Weights of a small sound classifier: 40000 steps, 39062 training examples.
Rows from block 12, named by matrix and row number. Rows with one number belong to one neuron. Each number is 128 + 32 x the weight over its row's rms, rounded and kept within 0 to 255. All counts start at 0. Numbers have three digits each. After the name is the row's rms in percent of the matrix's.
# fc1: MLP up (model.blocks.12.mlp.fc1.weight, 768x256), inputs 104-155
# fc2: MLP down (model.blocks.12.mlp.fc2.weight, 256x768, transposed), outputs 104-155
fc1.613 071:128161128101148142048128137153128128132131114116148128128135141106128051150095155070128155167128160128102086128128128071073128139128131128100128128074120082
fc2.613 074:223128110128155099178128255163159142156082128167128128128128128151128175128151179146128128128048128128128128109128187128130128128128128153128116173128128199
fc1.614 061:179128184141119128096133161128209128176071128128110128120128165119102160074113128128165128097128128057128128128128113223121110151128198168128116131194159187
fc2.614 073:086211128128128137097128054144128128185154135128128128128128098079255128120120116195128219065128167128128103111165106128111141128128153118110137128163137125
fc1.615 051:199128128128176066124128128155128128158128128163128128128049128128125128128128180128146128128128128113100209062128080128128128128081128109128128128128082127
fc2.615 050:095128128168072128159072128128065128180128128128142196156128131141128128128213128068172128128128128169086117090120128116063128128128128119128172089112128089
fc1.616 025:145104128048128128048105167134145145128120182112095128162167128093128161165128128128088097174163154073152098128151145128077083100128128137157117074163093190
fc2.616 031:100128128177128128128157049098128147146128155128085128128128100041082177118128102174142157108128128106062128128128118095128103128168064155128152108168128128
fc1.617 079:151197141128128070128125170079128109128177088128128126109156128056128128128128128128128143137128080162128128128230145128106128128128128100128128128128128128
fc2.617 071:128135153143128140128128128003128247128128094128128128128128128128000128128255128172128134128128092128128169128126099128128128128128097128097154128088128128
fc1.618 131:128128128108075128128153128128128128209128099154106043181180128223143095139135041124088109181091158111202128128153049116102128150097128128131038128216128184
fc2.618 106:128123099128088165134128232128138077128128128128128128128153128126128128128128128172086116128042128160128128011128128128128167128135056128128128158119128128
fc1.619 057:128128064128113059146128174079209128052128116128176153081128128054121120128128040128128158119128117121128140128128180128105104103128128115079128128128128128
fc2.619 053:128128108128128128128128188089128092128073128128128118128128198128091093144056095128140128128128128128113147128098089162163081128128128087128063128128197088
fc1.620 076:106101128128128117128128128128128128128128128114128128101128120127133128128128128128128000128128164128128128128128128128128128128114128128140054135105128100
fc2.620 118:255117126128105084128188128128128128128197128128128102128030128128096152128128128128128128112128128096091128094128128128128148128128034128128084128140128128
fc1.621 098:173128128109128083194150141155128128166128163128128103068163159188128162128075081128093128128091128128128128128128128128078079120104145141156182086157134084
fc2.621 081:128128128218153128152146053128024111074128128128140128128128113160128192214128102128041128062071128128128128128128128187128128128128128128038131160080151128
fc1.622 106:128110117128170110114128128128152128128139157128128128172128128128100128095160070128128128032135150128172128128099193115067124128128177128164128128128168062
fc2.622 100:051128166128128128128128035128128127128128128128168159128130106099128095039027128084100073128128128128119128128128116128176128039128128101128176128121065128
fc1.623 112:074213118100128128128115160091189099113128128151130097153128128128128157132128128128148128129180112222128128165128128098114084186128195128125072128109128128
fc2.623 141:088046115128111125100128092151128053097163149144128128115175128128128065128128125125157083128136134102072128078134074135163145035168067132128141125070103128
fc1.624 052:128128128017110128099077128066128128128061128128086097128128078047128128128162128128128128128132128128186108128128128194102128134128081128128128128128069128
fc2.624 053:038128104128128143125090163128080128128128128128121161098149128028125131128057128128128155128196128128128104128162128008062156128128084128189128128152128209
fc1.625 045:128183128075128128128128128128128128247094128158128128128078112107104128084128128099162128179128128073128155128128128128056094128128128128128094150229128158
fc2.625 053:128233128183128119128128054071170128143128128187128181128111128060128128109121084181201158140153128115128139046159199093085218128128128128199101128158132094
fc1.626 082:151128110128116027120128071128124128128189138128089128128128128128092072128128128159128142128128128128128069118128126061072128098128103128132082128128128115
fc2.626 067:128120128176128128199060128178128128255165128137099179128128119128162128137128128205066084183128128128174174181120080117228128113085035075128183128138128128
fc1.627 169:128106139128128171147073126125167128128128123143158098056123128225066116106220128128167100189128201203109122128066128159063055128128107143128072128096121085
fc2.627 155:196128144195128128158189024128225128147128128118128065128078164128128128091128137128128128128128116174067202168097161071199111148133177128106146135088128176
fc1.628 092:106067128161083128122128128122194123128128123128128128085128160128091128128164087128118128083128128128128194128128128120109158128159094158132128128078128128
fc2.628 083:128128128128097175128128109128205128166128157142064076128128128128017128210132153107117097209167130128128128203128148128128123171205122103128128128190128128
fc1.629 062:128128128128128102150128172085128108128065128128128128092134111128128128128036198121128128123090137128128194128128128180116128165128128128128000069128073128
fc2.629 061:208128128172175099128128105168128090159128128203095101128153128181128186158128102128128179128128169128128128128128076205128097201128084100128153149076128193
fc1.630 112:128129139128133137110155128128016125149128126148144150128133138142128128128132128128148128153128103136128128138128128192093169128098128061128172128128079128
fc2.630 112:137128128096128128096169104190255128122109128128092128089128128203128128102103119128166128128128128148098084128109188032206163007169128128128128128160106116
fc1.631 051:128128122064159106128041128179128128128128128128128010066158128128128128128128155110128116128128181128128128128128186128128128128128128128128128112128094128
fc2.631 055:128128128255123128128128128094128128146128128128060110128128143128255128128125128128128128128128128128128128128128128128128128128128128128180128128128143133
fc1.632 073:132128128128128046128074193140128128074051128128167128138108147066099122128065192081041128129183128148069101128128153128128128095156128128100108117167128093
fc2.632 069:128149128050128128130128146128025128172128127067128128146108128128128128095124185160154128128128096081128128128094096128128128056128112128168128128124199110
fc1.633 013:128128128128128164128190128146128128066099182128128128128128128128064128128128128128197174128105128187146128128199128128027128078128084152089128128128171145
fc2.633 022:128128128128128176186162128094128082128055112082082128128148112128193061183137128128162128128128163111170109073128160158128128128089095229162153128076128088
fc1.634 019:128128074199128128128128128128171128218128178128128128031168084128090128200065128128072128128128050128128128128111128077058064128128133083099194071111195128
fc2.634 024:128128118128128128128128128128100128134128128128128128128091125128128128128241084187128123212128128128128180128209128255128128128146128125128128128107128128
fc1.635 020:157182128108128039128062158137079128128105103077128128128099097128095157089077128148128128087128110128088143128174138145089089174152128128128202101098173128
fc2.635 025:128128145128134128076087101147128128067088100088090128128128128035157128214128128128128128095128162128128166157093128095128128066093121128128159128128128128
fc1.636 049:071191165180156179150065159128128128128128108112106128112128066135142128137089110128104095188152128158128128142128114128099128128195128128128128103128091096
fc2.636 054:128128154144111128066129096117038128128128128128114168128128110128099053064082128170150103128128071076128119143147128022128116128145051162145128128159197128
fc1.637 083:172128128057167128086121194128166128087128128146128158128099107135128101157128128128136147255128128159136128050128128132128080118103094128109111128145128128
fc2.637 073:128128128128128128128128128128169117128128128050081128086127128128110128128128128128128128166180096128128128096128128241128128128106128128128152128190055128
fc1.638 105:120128201128128164128138128120138128128128162152128128189128128098128116128128128115128103223133181185113100156128053079083104175124188060128128128128128128
fc2.638 128:128035128128116091128082190091131150142128128139128133128164128115128128131137128128125142067136128138128114074109048128128128128128128130128166101103134136
fc1.639 025:128156128128091128128128128128128128128080128128064176128159128128128128128095172128150196128128139128128207085189111128073097128142141062108200151076096169
fc2.639 029:188128171128106143128128182128128125128139128128128128128128128218128128073255101128128128128093128128128106234128128128128148071128128063128160128128128128
fc1.640 039:156128118106161096128161161064162128178128128099128128116095128085128156084128128128152105128110184076053128111141153155094128128123128128175171093128154152
fc2.640 047:155076111091087128181157197113179089083128128128128128128114110109081093158096128100090128191128152180174128128128106156205152158069061144064128138157140128
fc1.641 147:128129165128161128128130128136128128196149105128157104079128131145115128134128128142167128183114188130077128128128128052084069180136166106128128159128156128
fc2.641 128:128128060097128128217087138060128128120122128128161128133128128069122128134128157128196111100128102128128067128080173080023128255128128128128128128128128128
fc1.642 052:058128128059128100120128164112120128128128116163128116099096155000128130128149057081179128128097175128174128128128102128112174059066133128128124142128094133
fc2.642 052:074098128128128128128128206128128193206128128147120093141128103128128128147074178128128128105160170128186111111176197128128128128156139116128166118152140182
fc1.643 059:128099155128094087086128128128104109071158128143155128096128119193202205128128091201150128111149128128128128103164152128097201172104139061128128128128128128
fc2.643 069:128103145128128152128153171140128128093102065128098128128168128128209084122152089128137149128135128128128116078112090170128128134091176128093118128128115177
fc1.644 135:052128106129036186128128165128128128098128090160150153128128128128141109176128128157128043133142128162173128128126128128128128128128169140128128128067128128
fc2.644 153:162097128064128134098084137128128128128128128128128173128131128077128145151071142103128128128128091128116122108132070227172128050175103104128119111128157128
fc1.645 025:128128092158128092098161128128164128128168088119177128163196176150128128038128096128128128128128052157128128173093074104056128128167128128128170128178064155
fc2.645 034:128081056075128115049109128140128128166128156128168128128128080101152091128094115197150128087128097128128108141128177094128128092102158128128128128168128128
fc1.646 128:174128128097164087128128128129054128092138116128128125104128168188081156157180114142154117142092128157062104171137128090089108128106176161101128128059128144
fc2.646 119:079024128069096128168128141128215128128128141128115098128141128117128128077114150128128128128128128128128103105132125000162128129123128128128156128101181128
fc1.647 051:128128128192128066128073128115128141128105128128128088128128128128166128175155128128170128128184193128048128183128169147067052207128048128128128145128128128
fc2.647 049:128079193128067128128128126128128128211128128151144166172128128182128128128147128128025117150025090128128128128125128128127128128175107128128197128106128128
fc1.648 075:128201109039128128128103137178128150171128128128128043128128128128165128128175128078069128189160128128099128128128100128117128128096125081128053128129128177
fc2.648 079:128072128128128128161117128146178129128198128110099128171159128128128128128128128128187108126136069163128142165160128060128128047102128128128128112151175154
fc1.649 121:150128089128128128128128128120128128128128128127128122127128159128128122161128249128196128031128128128132159204128128229128128144128128141154128081081128128
fc2.649 096:204128104168178128128128077128128128128113087144128128128128144128128128128128127128115147128128123128128094128156130128072105128128060128128128104128148128
fc1.650 064:110191078158175106190128178128128104187128069128090057128128128160104209217122107071128116128118170176147155128172164141081146128128128128128128087128128144
fc2.650 068:134128128052128150128142072136106148128064128128128128128128159145128139128150153153149189228109112097128189186128128077128128128169128155074156150154128128
fc1.651 066:129177170094128128047074168128128128128097128128167128128063142127128128167171143174094191142128071151128151221128128128090064107117177101141145128079078142
fc2.651 078:120163128196128153071110030128128188128204153168128120128128128108149128128128125128162128064128128112072128128096170128170128054095157128128128128165002128
fc1.652 027:137128128094128213155178154106128155076173128128151198128128139128128128153161107128128067128192128128111144117119163128081128128128128128092128128128128139
fc2.652 032:128128086128102071128128097128193101068093128128102108128128128128128156154128128128128128128069128085171088184128128103086128128106144145109128161128128128
fc1.653 051:128128075128128082165128128032128128077128128091165102084128128128128156132128235127128128128135128128253139112128173128093128128128062159128128128066153128
fc2.653 051:128128128164128128128128223163189128094112124128122128128128128128128053128128128128098103114061170128128146093140128128092111128128128131128101128128124144
fc1.654 029:128128160128189128128128128128128128128128128152128128128173128128128128128128128128128128128128128128128128255128079128128128067093174128128128128128195015
fc2.654 041:128233128128128128128108128128117128128128128128115128128128128198128028037080128128128102128092128128128128128128128128128128128128128056169128128184128128
fc1.655 149:128210128128128106183128128180133141139109126130058159128103144022106068144180128037115114192128052128102128145138100128121084128133128128128128128008094128
fc2.655 121:133111118152113139128103128064210145128128128158128128128128150128128128088128128183181128128128079128128160147128086128128067189120128128109128088104128053
fc1.656 040:128128140128128128128128128128128115128161128128128128128128128088151128128128128000080116128087142128219076128128069064098128128128128128128128128128078128
fc2.656 050:128106128128128076174128128189128128128115128128128128128128165094128128128128128128156128078128128128128128128128128235000128128128128117128128093091128193
fc1.657 129:128074153128128089104128128128128128128128128191165128128147125126082128128204128128128106211133167128128128170128128128128094128128158128136128128062105120
fc2.657 097:128128128128128128156083126128124128128128128128128128128128128051128128128128166177128128098217128128145113128099128090243128128128052128128147128128128128
fc1.658 106:128128128128128128128077120128128128128059128128128183148108128128147185044128244128128128094128128128128141184128033089128128128128118128113128139128156128
fc2.658 102:066128123154128128050076139162080128128128128128128128162128128038128128128128128065119212128167156141128064068131132128128131128128113128130128128128025175
fc1.659 020:128157074128162050169235175128128170128128098128128100158128162170141174122128150128206128128128128128128128062128085128068128128128128128128128082242128159
fc2.659 020:221128128128128173161128128128089128128128128128128128128128128155073128107096128128128241128177128128128148128190128086128128128128128128128128128177128128
fc1.660 100:128162128128128128040142164128123082213116128128128128128128134143146151113128128128109034141111064160128128128173128064128128128128083128128128135128128143
fc2.660 104:152105148128128128128128206171204128073128141197128128145133127128187155128208149142181106128186108075128062195147128056117128234118098131128212128128128128
fc1.661 092:072128128128106128084118128166140128109128128140133176128128128128140128128064187129128149075128152137128112135128124128118128128116179148108141125128121205
fc2.661 083:128128128140128128093128200177197130186128150158128128117128084099145162137128071161128128027128128128065128152128114128072100128128166128128167128090128146
fc1.662 066:128167114128128201103123151128099129144166086155224128165082205144082128071094112128131128128128091128177128128128128128079073128095128128128042128128128128
fc2.662 060:128105128208184136182185215088206128128128128162148128128128128159128112151119128157171182128128088090128171168128090033211128128128128128120128083129098128
fc1.663 061:128128181092088128128104128042128128128128128144136156187101141128100128128128185128128128128128139128089168069195103128111066103128128128111160135128117143
fc2.663 061:128062141128128128152108111128128178164128134128164128128102128097128128084164128076128142029128187085128094128108128115103128043088065128128128154220128151
fc1.664 100:105109054128171093128128163128128128065136062128128128091097088145128167128128163128128128128128128128128128128080180128128138128087179128142128128128128128
fc2.664 101:048128128068128165128128000128017128192115097128086128128128128128060120128226180128128128100128128089124096128128128128255128152128138128128128128128106128
fc1.665 201:077128123115172128084119200158125128128132148140128149138177128098112149110075095128140128128128120186095099147141128132128189089107128157106051120200119153
fc2.665 197:128201140080140130073128000204147101110122128128148098118173097202128058128098087083098094128058109104166128120128128172255128212128128128120140113128080198
fc1.666 123:128058128124212125111128153114220128168128195139128102135087128166130136043128175128081148009128128090128105078206166128128065147131128128131123128080128128
fc2.666 117:145085128068080125128154128184201168182128128128128128128128128128149080128047128099117128073122107146177101164147177126151128043128094103128077128128128128
fc1.667 103:070128105162128209072128217068128128128128128128128128128128128083128167188114038114128128115128110102128128179180128128109113128163128084138089176017058141
fc2.667 097:128128128128129086128155128163128128128077143128067128166128128128129152167128128173110128128128208128128128128190128075046128128128128128183128147133128128
fc1.668 104:061128128128128173128074128128150144068128160128192142061102128128123128154128165072095125104128128111128089128064113176132049128086124122128163165152128128
fc2.668 092:128039169128082109108128128164207128128128128153138112107128128160139113128025120128099128058128050128181128097120128232185160128124156133105128128128183117
fc1.669 108:128128128149128128126128128058060122128128138128153192128128128141115185128167128128155099109093136102128197128128128128115128035128128151128078144128092128
fc2.669 092:196133167128170128128118130128128196128071128199075128128096098138128128182038126104102117093130168139068076117128128215191189137128075128128109128128205183
fc1.670 102:128204154110128128128087173100128128128182128089115128164128128168128128129169128148128173162160128128139128128187150098128128153128128193128128126000091128
fc2.670 129:030128123100128128195089128164080128060136128128147152128128128128153128128154128128148092000127128102128133128109082255088023166128197128183161128127128128
fc1.671 083:211077170143164176128128128128246099128128107128128184128124128128128172128058217128128128055101116128128105088128128128128128189114158128128174137128105181
fc2.671 068:128112135128128128128146146173091128109152106101172128106157128128128128128219128111104096128128153103098128154128143128128128128128061147094128128128033160
fc1.672 063:059128128128133128168128158125098109128189128128187078102128128045128088177128163128135128103128151128128128214128159128126211101128128128128128128128111166
fc2.672 063:128128089128128102037128125128159128128128128132114128128068128157128055128069128155128096163088128060122104128177137245128141255128181128128079152075128163
fc1.673 193:185128051073128069143148112128128128035128130109085133154128128151089081184089121128128128037128183087128125128194128235091146119102038128091122133130148128
fc2.673 163:079128118128128170128088167162158190140128126128089098128150152128136104177255128129137128053128133128128128136142128099171128144128128128128092131111128128
fc1.674 039:128128113128152128105128128128128128152178128128106072149128128189180184128128168128110137128128128128122095128152071159077128128118199081146078128128099175
fc2.674 041:128074128128116128128128101132112164131100102128114067196101080128195128128128092128104128120128170097105164062163171128128098128105128128128085108128128061
fc1.675 084:148128176053148128150128128081099092128141128128128067128122095031130155128128162128128152128086158128107071056128128086128052128134171128128200128128167128
fc2.675 066:218112128128128128128054036119141128128128128128128189169191128186128180128069128128121128128148100128128128127084151228128128098128106074128198146128128128
fc1.676 044:139128101128128128114128208160075128128119128111128128075142121128077128128135219128079151014128103165155128182146128164108156122102020134128135098059159146
fc2.676 048:128179155128093088081128075165128128128101146128212177159126095205195157128128111169070168128128173128128138176100128187128109128142113098128157128112164128
fc1.677 172:128072089154148128131128128177159128128128128128130128128128140128182202090128163092128089214128131185088128128077147056094171160101076128146150126128128128
fc2.677 168:067132146128139163128116254140224228128128128115173128128099102128162175116049128136148150121128128128128141085087135069159128230107130128108171128146165143
fc1.678 029:146128113128128128128103134043128128128132169128169128128128180114104128128017128128067128128128128128080128152128148128086128123163128128128128128128145128
fc2.678 039:157154170128141128105128128128255128160134163128128128128112083072195044148128128128128128109128128128119104128087175212142151128128078128157128128164091085
fc1.679 201:128128121137135146142045172128137128171068128142128138091159128173172153140173110121184128198128128170129128139128128128066096142128128128141128128060128128
fc2.679 153:131155128219182151125128128096137145121142063098128128143076159109128128187128117128130128255168074146128152172128128128242120203068141121092128071173128129
fc1.680 019:128128128128128128128106128128128128128128205091128128211165154128128128128128128173128128151128128128031108255010128128073128128128128128128128128128128128
fc2.680 030:128226128128128180141084128128128128128128169128160128128128128087128128128128128128092116163189128128128104128118128128000128177077128128161128089128128164
fc1.681 047:128128128175128128128128128115128123049128128164179013128152128128128128128128128128128128128142128128034128128128128128105089087149128128128059128128128128
fc2.681 055:128128128134128166128128128128188133078128128169092128128128144128056194159113128096128134143060128128128208169128128212128128128128141128157177128184128128
fc1.682 076:114053191095071140071149223128128128128128128128116128128066128150140142128128121061100100186135128150231174145128128142100128128128215128144098128112138104
fc2.682 069:110123132102130128195128002092128128117170161137128128128128128128197069111128155128128041158149073147128128152137149121138128128128180128167096128128128160
fc1.683 105:094157139193128128116128144128128128127128128144128110188145123198073128135128066115128088081127128140100128128178128114086128077079185174128055148103094109
fc2.683 088:129069128128198128128170132128049128138094098033128128161106182189080097128081138161165128095151128143128146065104191122147098183128165128086128128165128168
fc1.684 066:128225128211128128122141084128222128152128128128137051128182128128128147128128200128128128047119171128182128180128128086083128128128183128128128151128064128
fc2.684 072:202128128150126128166128022098000237063060128128128108128128123128000128128084128128081128128130128128128128169128128146128128004128109055128155159128128128
fc1.685 103:137128128128128128088148141128128128128128128098108054204128118170086128127154128128128108136093116128109128128113177128111128090148098156140000128129099148
fc2.685 096:176163148212014171114128128128128153174183120104128128144128181128143128128128147128098128128059128113166128128128153059209128119142081138223128189156060065
fc1.686 059:156128128112128233128128166128084157131094180128161078128128128128128128128228083128128220204110128128128128142144182128087137128128106128128128128135169128
fc2.686 046:128128128128191095128128128128128128128081128128019164128068128128152021138128128123075136162128105095128128104128209128255128128128128128128128128102128188
fc1.687 046:128128070128163128109114185169128118167128128138128108128176103128097174134124104128128128170157172128094128090128160128128112178128128089107084161155192203
fc2.687 046:128128128090128128091128124128128090085093128136091128128099062168128079128128099128129128128142087152053122195190095088101110128144004128128127128095200198
fc1.688 061:128128128163128128132128128057128140255128128128128128119128114100094128128128255128128057047105128044092103128174172135128128128110223128128128128128128128
fc2.688 054:128128128128128128171147077149059096051047085163137141128128128157175128124231128092128137050096197128128128162128154128255128128128148183128147175107128160
fc1.689 082:126128185128128077145128128123079128145128128128122191128138106181128128111113200128142128086128111103160172169149128077088111117106087166128128156109155161
fc2.689 074:128096128081131164075128041128100128083154128128128128093133128128189128128068104173128128205128128190128128112176128128087154133128036097126128128183103197
fc1.690 089:091128128128128128128085128203128128128192128128128128143128128000128154128128034128128100128090030128121128128128151158128128128128144128128091128107140128
fc2.690 082:131133123128135128104128188101255128128128128114128128128216128128128147128128128128128128091128128128128080101128128117114128128128128123128109124128139133
fc1.691 047:152081094128128128128128115128161154128163075128152128154078128032104104128128139128083097099128128141128113128128128128094128166143128161151131150128128128
fc2.691 047:080128128170128128086152123128212128185128128196128117096128085128163128082128165128162128067128084128109107128128128152188128165128154111100147148086054128
fc1.692 124:164128158112128128128128167088150128196128172128128075148113137083128128177130128128128128128174128128128128063085129099128117085128136128128159128129128128
fc2.692 113:089204128128087128051178128097128128128168128128128191128128172128128214128187165128141159243128128128128128122128128025128090128128128128129146128128105128
fc1.693 043:082128094128128128128128250128089134128128128110128080154214128128128128128171191128168096128128128205128128128056128128128192128128128128128128157128128128
fc2.693 044:128172128128128172040128128100128083059128162000128128128128128120128128128128187128128237128128128128128128128128110128078128128110128069158128128128128128
fc1.694 121:139089142169128132152076128188071128205147130115081047128128128228128128078130128114089102114139128105090085142094118128104128128146100128129170128128079179
fc2.694 097:198128164128110141128156114095128200128128064128097128118091161128109145128128088173075083128128108128129167132128157000113128053128108090128092155128133033
fc1.695 030:128155098128128128128085128128128111128097162128158080174128128172112179042128128128128128085091128054128128149128128128080170099119128128128128128128076205
fc2.695 039:162157128062128148128105128128202182085128151128074109128128101128170075100047115128128128092184154128128128128128095128128128068096128128128128128180128128
fc1.696 113:128160128159128065104165128221144121128128102128148107162128133080108128138099188128128128128128128128128128132143186073098128217128128128128128128104132127
fc2.696 090:128146156166128128128128128128128073079210116119169128188064130128150135128128128128128053128110128128128063128128128128128217128128171128128098128111128147
fc1.697 097:128205128128128128118128128128128128128128128128128128132183128128128128025161128130156128128128128128128128233128165128128128128128128128128128128139128145
fc2.697 146:128174128128128128128128160128128128091052128191158128128193128128128128072000128128128128128128128118039128092128128128128128128128108128128149128142149000
fc1.698 144:128128128156128128160128190154122128043053128128128135128157128128103175122128134011128128128128157128124128128128166128128128128128128150101097128128128128
fc2.698 162:128128162078136128097135155128064187066128128128128128128128115128086128071128128128142074167194128129131128128136155128111128128121101146175125102172128198
fc1.699 165:060128128128128090128128128128128128128128128128138149114112128104128047130128213128097157115163113128121178046138128116088086168145128124128048124155088128
fc2.699 145:128183128128128128128128162128157128128204128134128173166128128127128128114106128098128129128128159128128128145128128189202114180128111148169114128128128128
fc1.700 118:128174128087193108128128226196128128128208128128100128128128128142128128119128052128128081128128128128160128128133128128128128128109128128111128128161223043
fc2.700 110:208099128128128128203218128128255187128168139128128110159128151112128128128102128085128056196128115128128128117128128025008128135128128128182087128128023128
fc1.701 041:128128128159090128128073146128128119130128128101143145134128091128067099106128128128120128112091128144128128110096110128104194113136176109128070100128068163
fc2.701 036:128128110196128128133150128167106060191128128051163128128128128128148104128128128128128099128157108128128080043059128048128150128118037101160128159128128128
fc1.702 008:128128128128090227000128128128128128128128128128128128128128128128128128128128128128128128128128128128128128128128128128000128128128128128128128128128128128
fc2.702 011:128128128128128128128158128128128128128128128128128128128128128128128128128128128128128128128128128128128128128128128128128128128128128128128128128128128128
fc1.703 121:141202128128128255128083128154128128128134128128089122000128128128098155128128128132128128128083117128128209140128128139128128104128192213128128087128128159
fc2.703 122:128167128128128159128128113203128102153128145136128082128128128128218128128128121128128207120195128128128160080158128128128128132129237128128128128128128212
fc1.704 063:154228125128128133166128161083128128098128128128128137128128165047128128128083134128145128162128231041128107128128145192128191120128107128128128128128012019
fc2.704 069:128128128128128109128128192101128142099125115128086128102128128128119128182156128147199128128128124128035166128165128128153132128128128111131128128128128091
fc1.705 145:127055128143067139147128106128128128128141128128135128111165128157109128137136163073128128075096066128169128128143098160109117130128084103128074128154128114
fc2.705 225:094255128108105149172128128138085104177128112112150127143102115143255146128085128128128133136128124128153139104128094033112108128126107093179131148128145106
fc1.706 222:063135107128128202154101156128128117128173128143128081096121120111133128130128096097109128128128128157128128128128128148078128222128164128128125105190128128
fc2.706 157:076128121127128160128128098128128128107128086128052198125128122147128105198128128169194131109073148128128137070165077115128124062097133210128076128129128100
fc1.707 196:113158128123095121112166128019128114128124128128128189125117128031126147103168120190172107089128101162164128125109128216128117090108127128102095155128138097
fc2.707 249:086121128104128128158128178163091151104128128150118174200160128128097068179073128096145142128128128112059167128128119128182148219089128104128138128148022125
fc1.708 077:095128140128128142084128128150128100174136116126115128128174128128128137128128128179105128128085128128107036128128142128108128128128128128091135128111128150
fc2.708 080:128151128061140093128166079128236178107128128119152128108136107128155172128102128154113128128161173128128102128146051128150128039128085128107068128128140128
fc1.709 049:065128128128088162069128128138182128128128088128119128138138128057128128239128054128082128201128144179128082092128085040102229128128143128065167089144091197
fc2.709 048:128128108181149128128148011083128128128109109099128128128065115056128128128128112176128128086128163111128151038157168164128128038176128161177110097088128095
fc1.710 098:105064117105128018140128163128128106132128144128132105073128140106116060085128141109156156128128128128128030128103178168066128157161128134145128128239128097
fc2.710 096:119128128128158154168128107173128128177128128127163128128091167138047150157128128128127182192128037142128128161128128128107153123128128149118124153156128183
fc1.711 054:081159150128128160128045128173128128128128058128128128140128115032163128172128049128128168128128094128159128128128128128091128128128128128128128128190128128
fc2.711 036:128056128128128128128128128128084128190128128128128058128128128128136128128128128185145128128171128086151154145155139128185128128128128128089205128128128128
fc1.712 083:128128128101128128136024128052128128128128128097165160128079129123078089128109128128128128135088128128091050255063128128052128177128106128128203128128128128
fc2.712 087:128128191128128128106091128191128101128128128092128183128128128105128128128156113077128128153080128061121128153090128000128128155128114108128166168122143175
fc1.713 052:208177181086141141113128178184128114128168082116140171128100128066146128099094128128128080061128128128167148128128128128104128151128188199154074128128128128
fc2.713 053:178115176128128094128153128128144199128128128161080179128153082074074128163085139075147128196146150128128102168094121175060132128060171128128147128104124153
fc1.714 181:128130117128128067128127137128128142158128128128160201160128132128128111128058091096112136201128128128086098058128128134083139128125112204128079121128128128
fc2.714 148:128128114128159115128128044128128170128117082128164074100103122092135126128128128128141112128108112128134156128106128127227128128128190090160128128069169128
fc1.715 075:128128152152116128128128128124128147128172128147164128106128128120149196154043178102128106128163065128157180128128128109116149128128170128128216128128120177
fc2.715 074:095128103151164128128128223099135161128158128128076174128137111128075128128225161083122062128131128081128164128148141128128128128094120155128157128147113100
fc1.716 022:226181128060128128163128128164149088077069150089128128185146193128128128128172124128128128097128128128128128128109164128072229049128128128095128128121128128
fc2.716 027:194128128057128104128104128097128168084094128128107128128083128138128087084128128080128128146128149128186085180128160128128128252128100128128128084128128112
fc1.717 039:128069053127024128067073160144128128128128135089128128128128137063093225063128128128154195128128128162128128128128042128128128128156238128099128128128074128
fc2.717 042:128128128090128119128128128202128128080128149156128128128102128128128112144128128114169128128102116092128078255149128240107187128140068084150128128128128051
fc1.718 053:156128151128191153088128099169118114128097128097150128087128128074128139128115025128184128128128148128101199159128118128075128128143128128128181128104128078
fc2.718 054:128128101151105075128116128112128149181081128128090128098091128172166128182128110128120150084128114128104128156128128070119128056184165128159128146052207165
fc1.719 137:128185128049128128168128097128112128000128124128141146191119128128131141128128128128179120128128194128128097128128128118094128128128128066103128128148128128
fc2.719 115:174128104128128118126128207128085068128101124128128134128142174141128128129159128128128210128096128149181163059119128128155143000107128169128128128130128128
fc1.720 031:144128076128128234162028128128128128128128128128040128195128128128093067160128255128098172128128128128128128107128124152077128128128128128080058128128128128
fc2.720 035:128128097241128154128128128191128084128036128128128128128128128128128110128128075128151128056128128157128197128128128128148169169177128128115128128148128128
fc1.721 161:123242128156128159116088129119140128165142124128141098128128127089131127127104090128127071092128142128092190128021128154101072100128100128123224138105147107
fc2.721 140:128015131128128119128059097108128128116128128128128128114128155124177173077187141117123134081182209082138062179128128128045129128128128172128128163104173189
fc1.722 132:140155175171103221101128137153044128128090159170136114128128128128128128128194102128196128162144097240128128128128103128101128136125060117128144128174128093
fc2.722 109:128128128128128128221128069137128009109128128128128128128113128158159097128105128128128128158128128128128128128128128128255128083125131151096128096131128128
fc1.723 037:128082128128128128128146128113145161128163128097128157128128173128106183128128196131054107128106128128100128128128128064095128128155149128128128128031128185
fc2.723 035:128162164100128158141137128128164227065128128179128128179147128141094169104128128140128128128073175128088128166137128128128111128128087078091128128128128076
fc1.724 131:128246128096128079165157128128128128226071128128128113112128113128128146147091121113128153128128128167128159128184099167068165128128108128128128128085128071
fc2.724 136:039128105141128128162128120128143128141116152077128182128160101128225128085128128114144158120128128109215086128114128089067097031156186147058142140119148128
fc1.725 048:128128142197128128128128197209131128128128128128068069128128202128128128128128227169128105136128155128128128128128154064128128034200128128128128128147128128
fc2.725 046:255128128128128128207128128149128128128128128135130128128128128095128038128059128167104132183226128128128128128169128128128128128128128167128101128128068128
fc1.726 051:116131094128153172172128199128128128134069128128102128164142128128113128128103128099161128128143178128025159120136128128086169128173128128128068087128177128
fc2.726 051:097198128128074148097128066128128046124128119128119101128123142128149063128128099128170188128162177128128128149141121246100128160128149128176128110148077128
fc1.727 085:128128128128128132128128128020088094170128184127067128005128128128128128128128128024128128128128089086128128088128128128128128128128128210128148091128242128
fc2.727 105:128245128128130128128128128071160128097150140006069128128128128128113109128128176047128090128128231100136128128128085128011079051105128172128128128128128128
fc1.728 115:128216128112166128120110128128202128102128128128128128150128128000145128086053118128128128129105183128165128177128128128120128207128128056165198139128156127
fc2.728 101:078128128128122128088128128128101072099152128128165176128175128101203128128145107128174131128058128115124091114128128099128128077110128128153104128157128104
fc1.729 066:128102128128128065146140128128128117202109128128117128155122101057052127101104128128128120142128128128111128059128128034076128212128133128128117088156128128
fc2.729 059:139127137145128128128128128085128128128128128128128128128094138128127092128166128150133148128132128146128049214167128128255160128092128144173087128128128139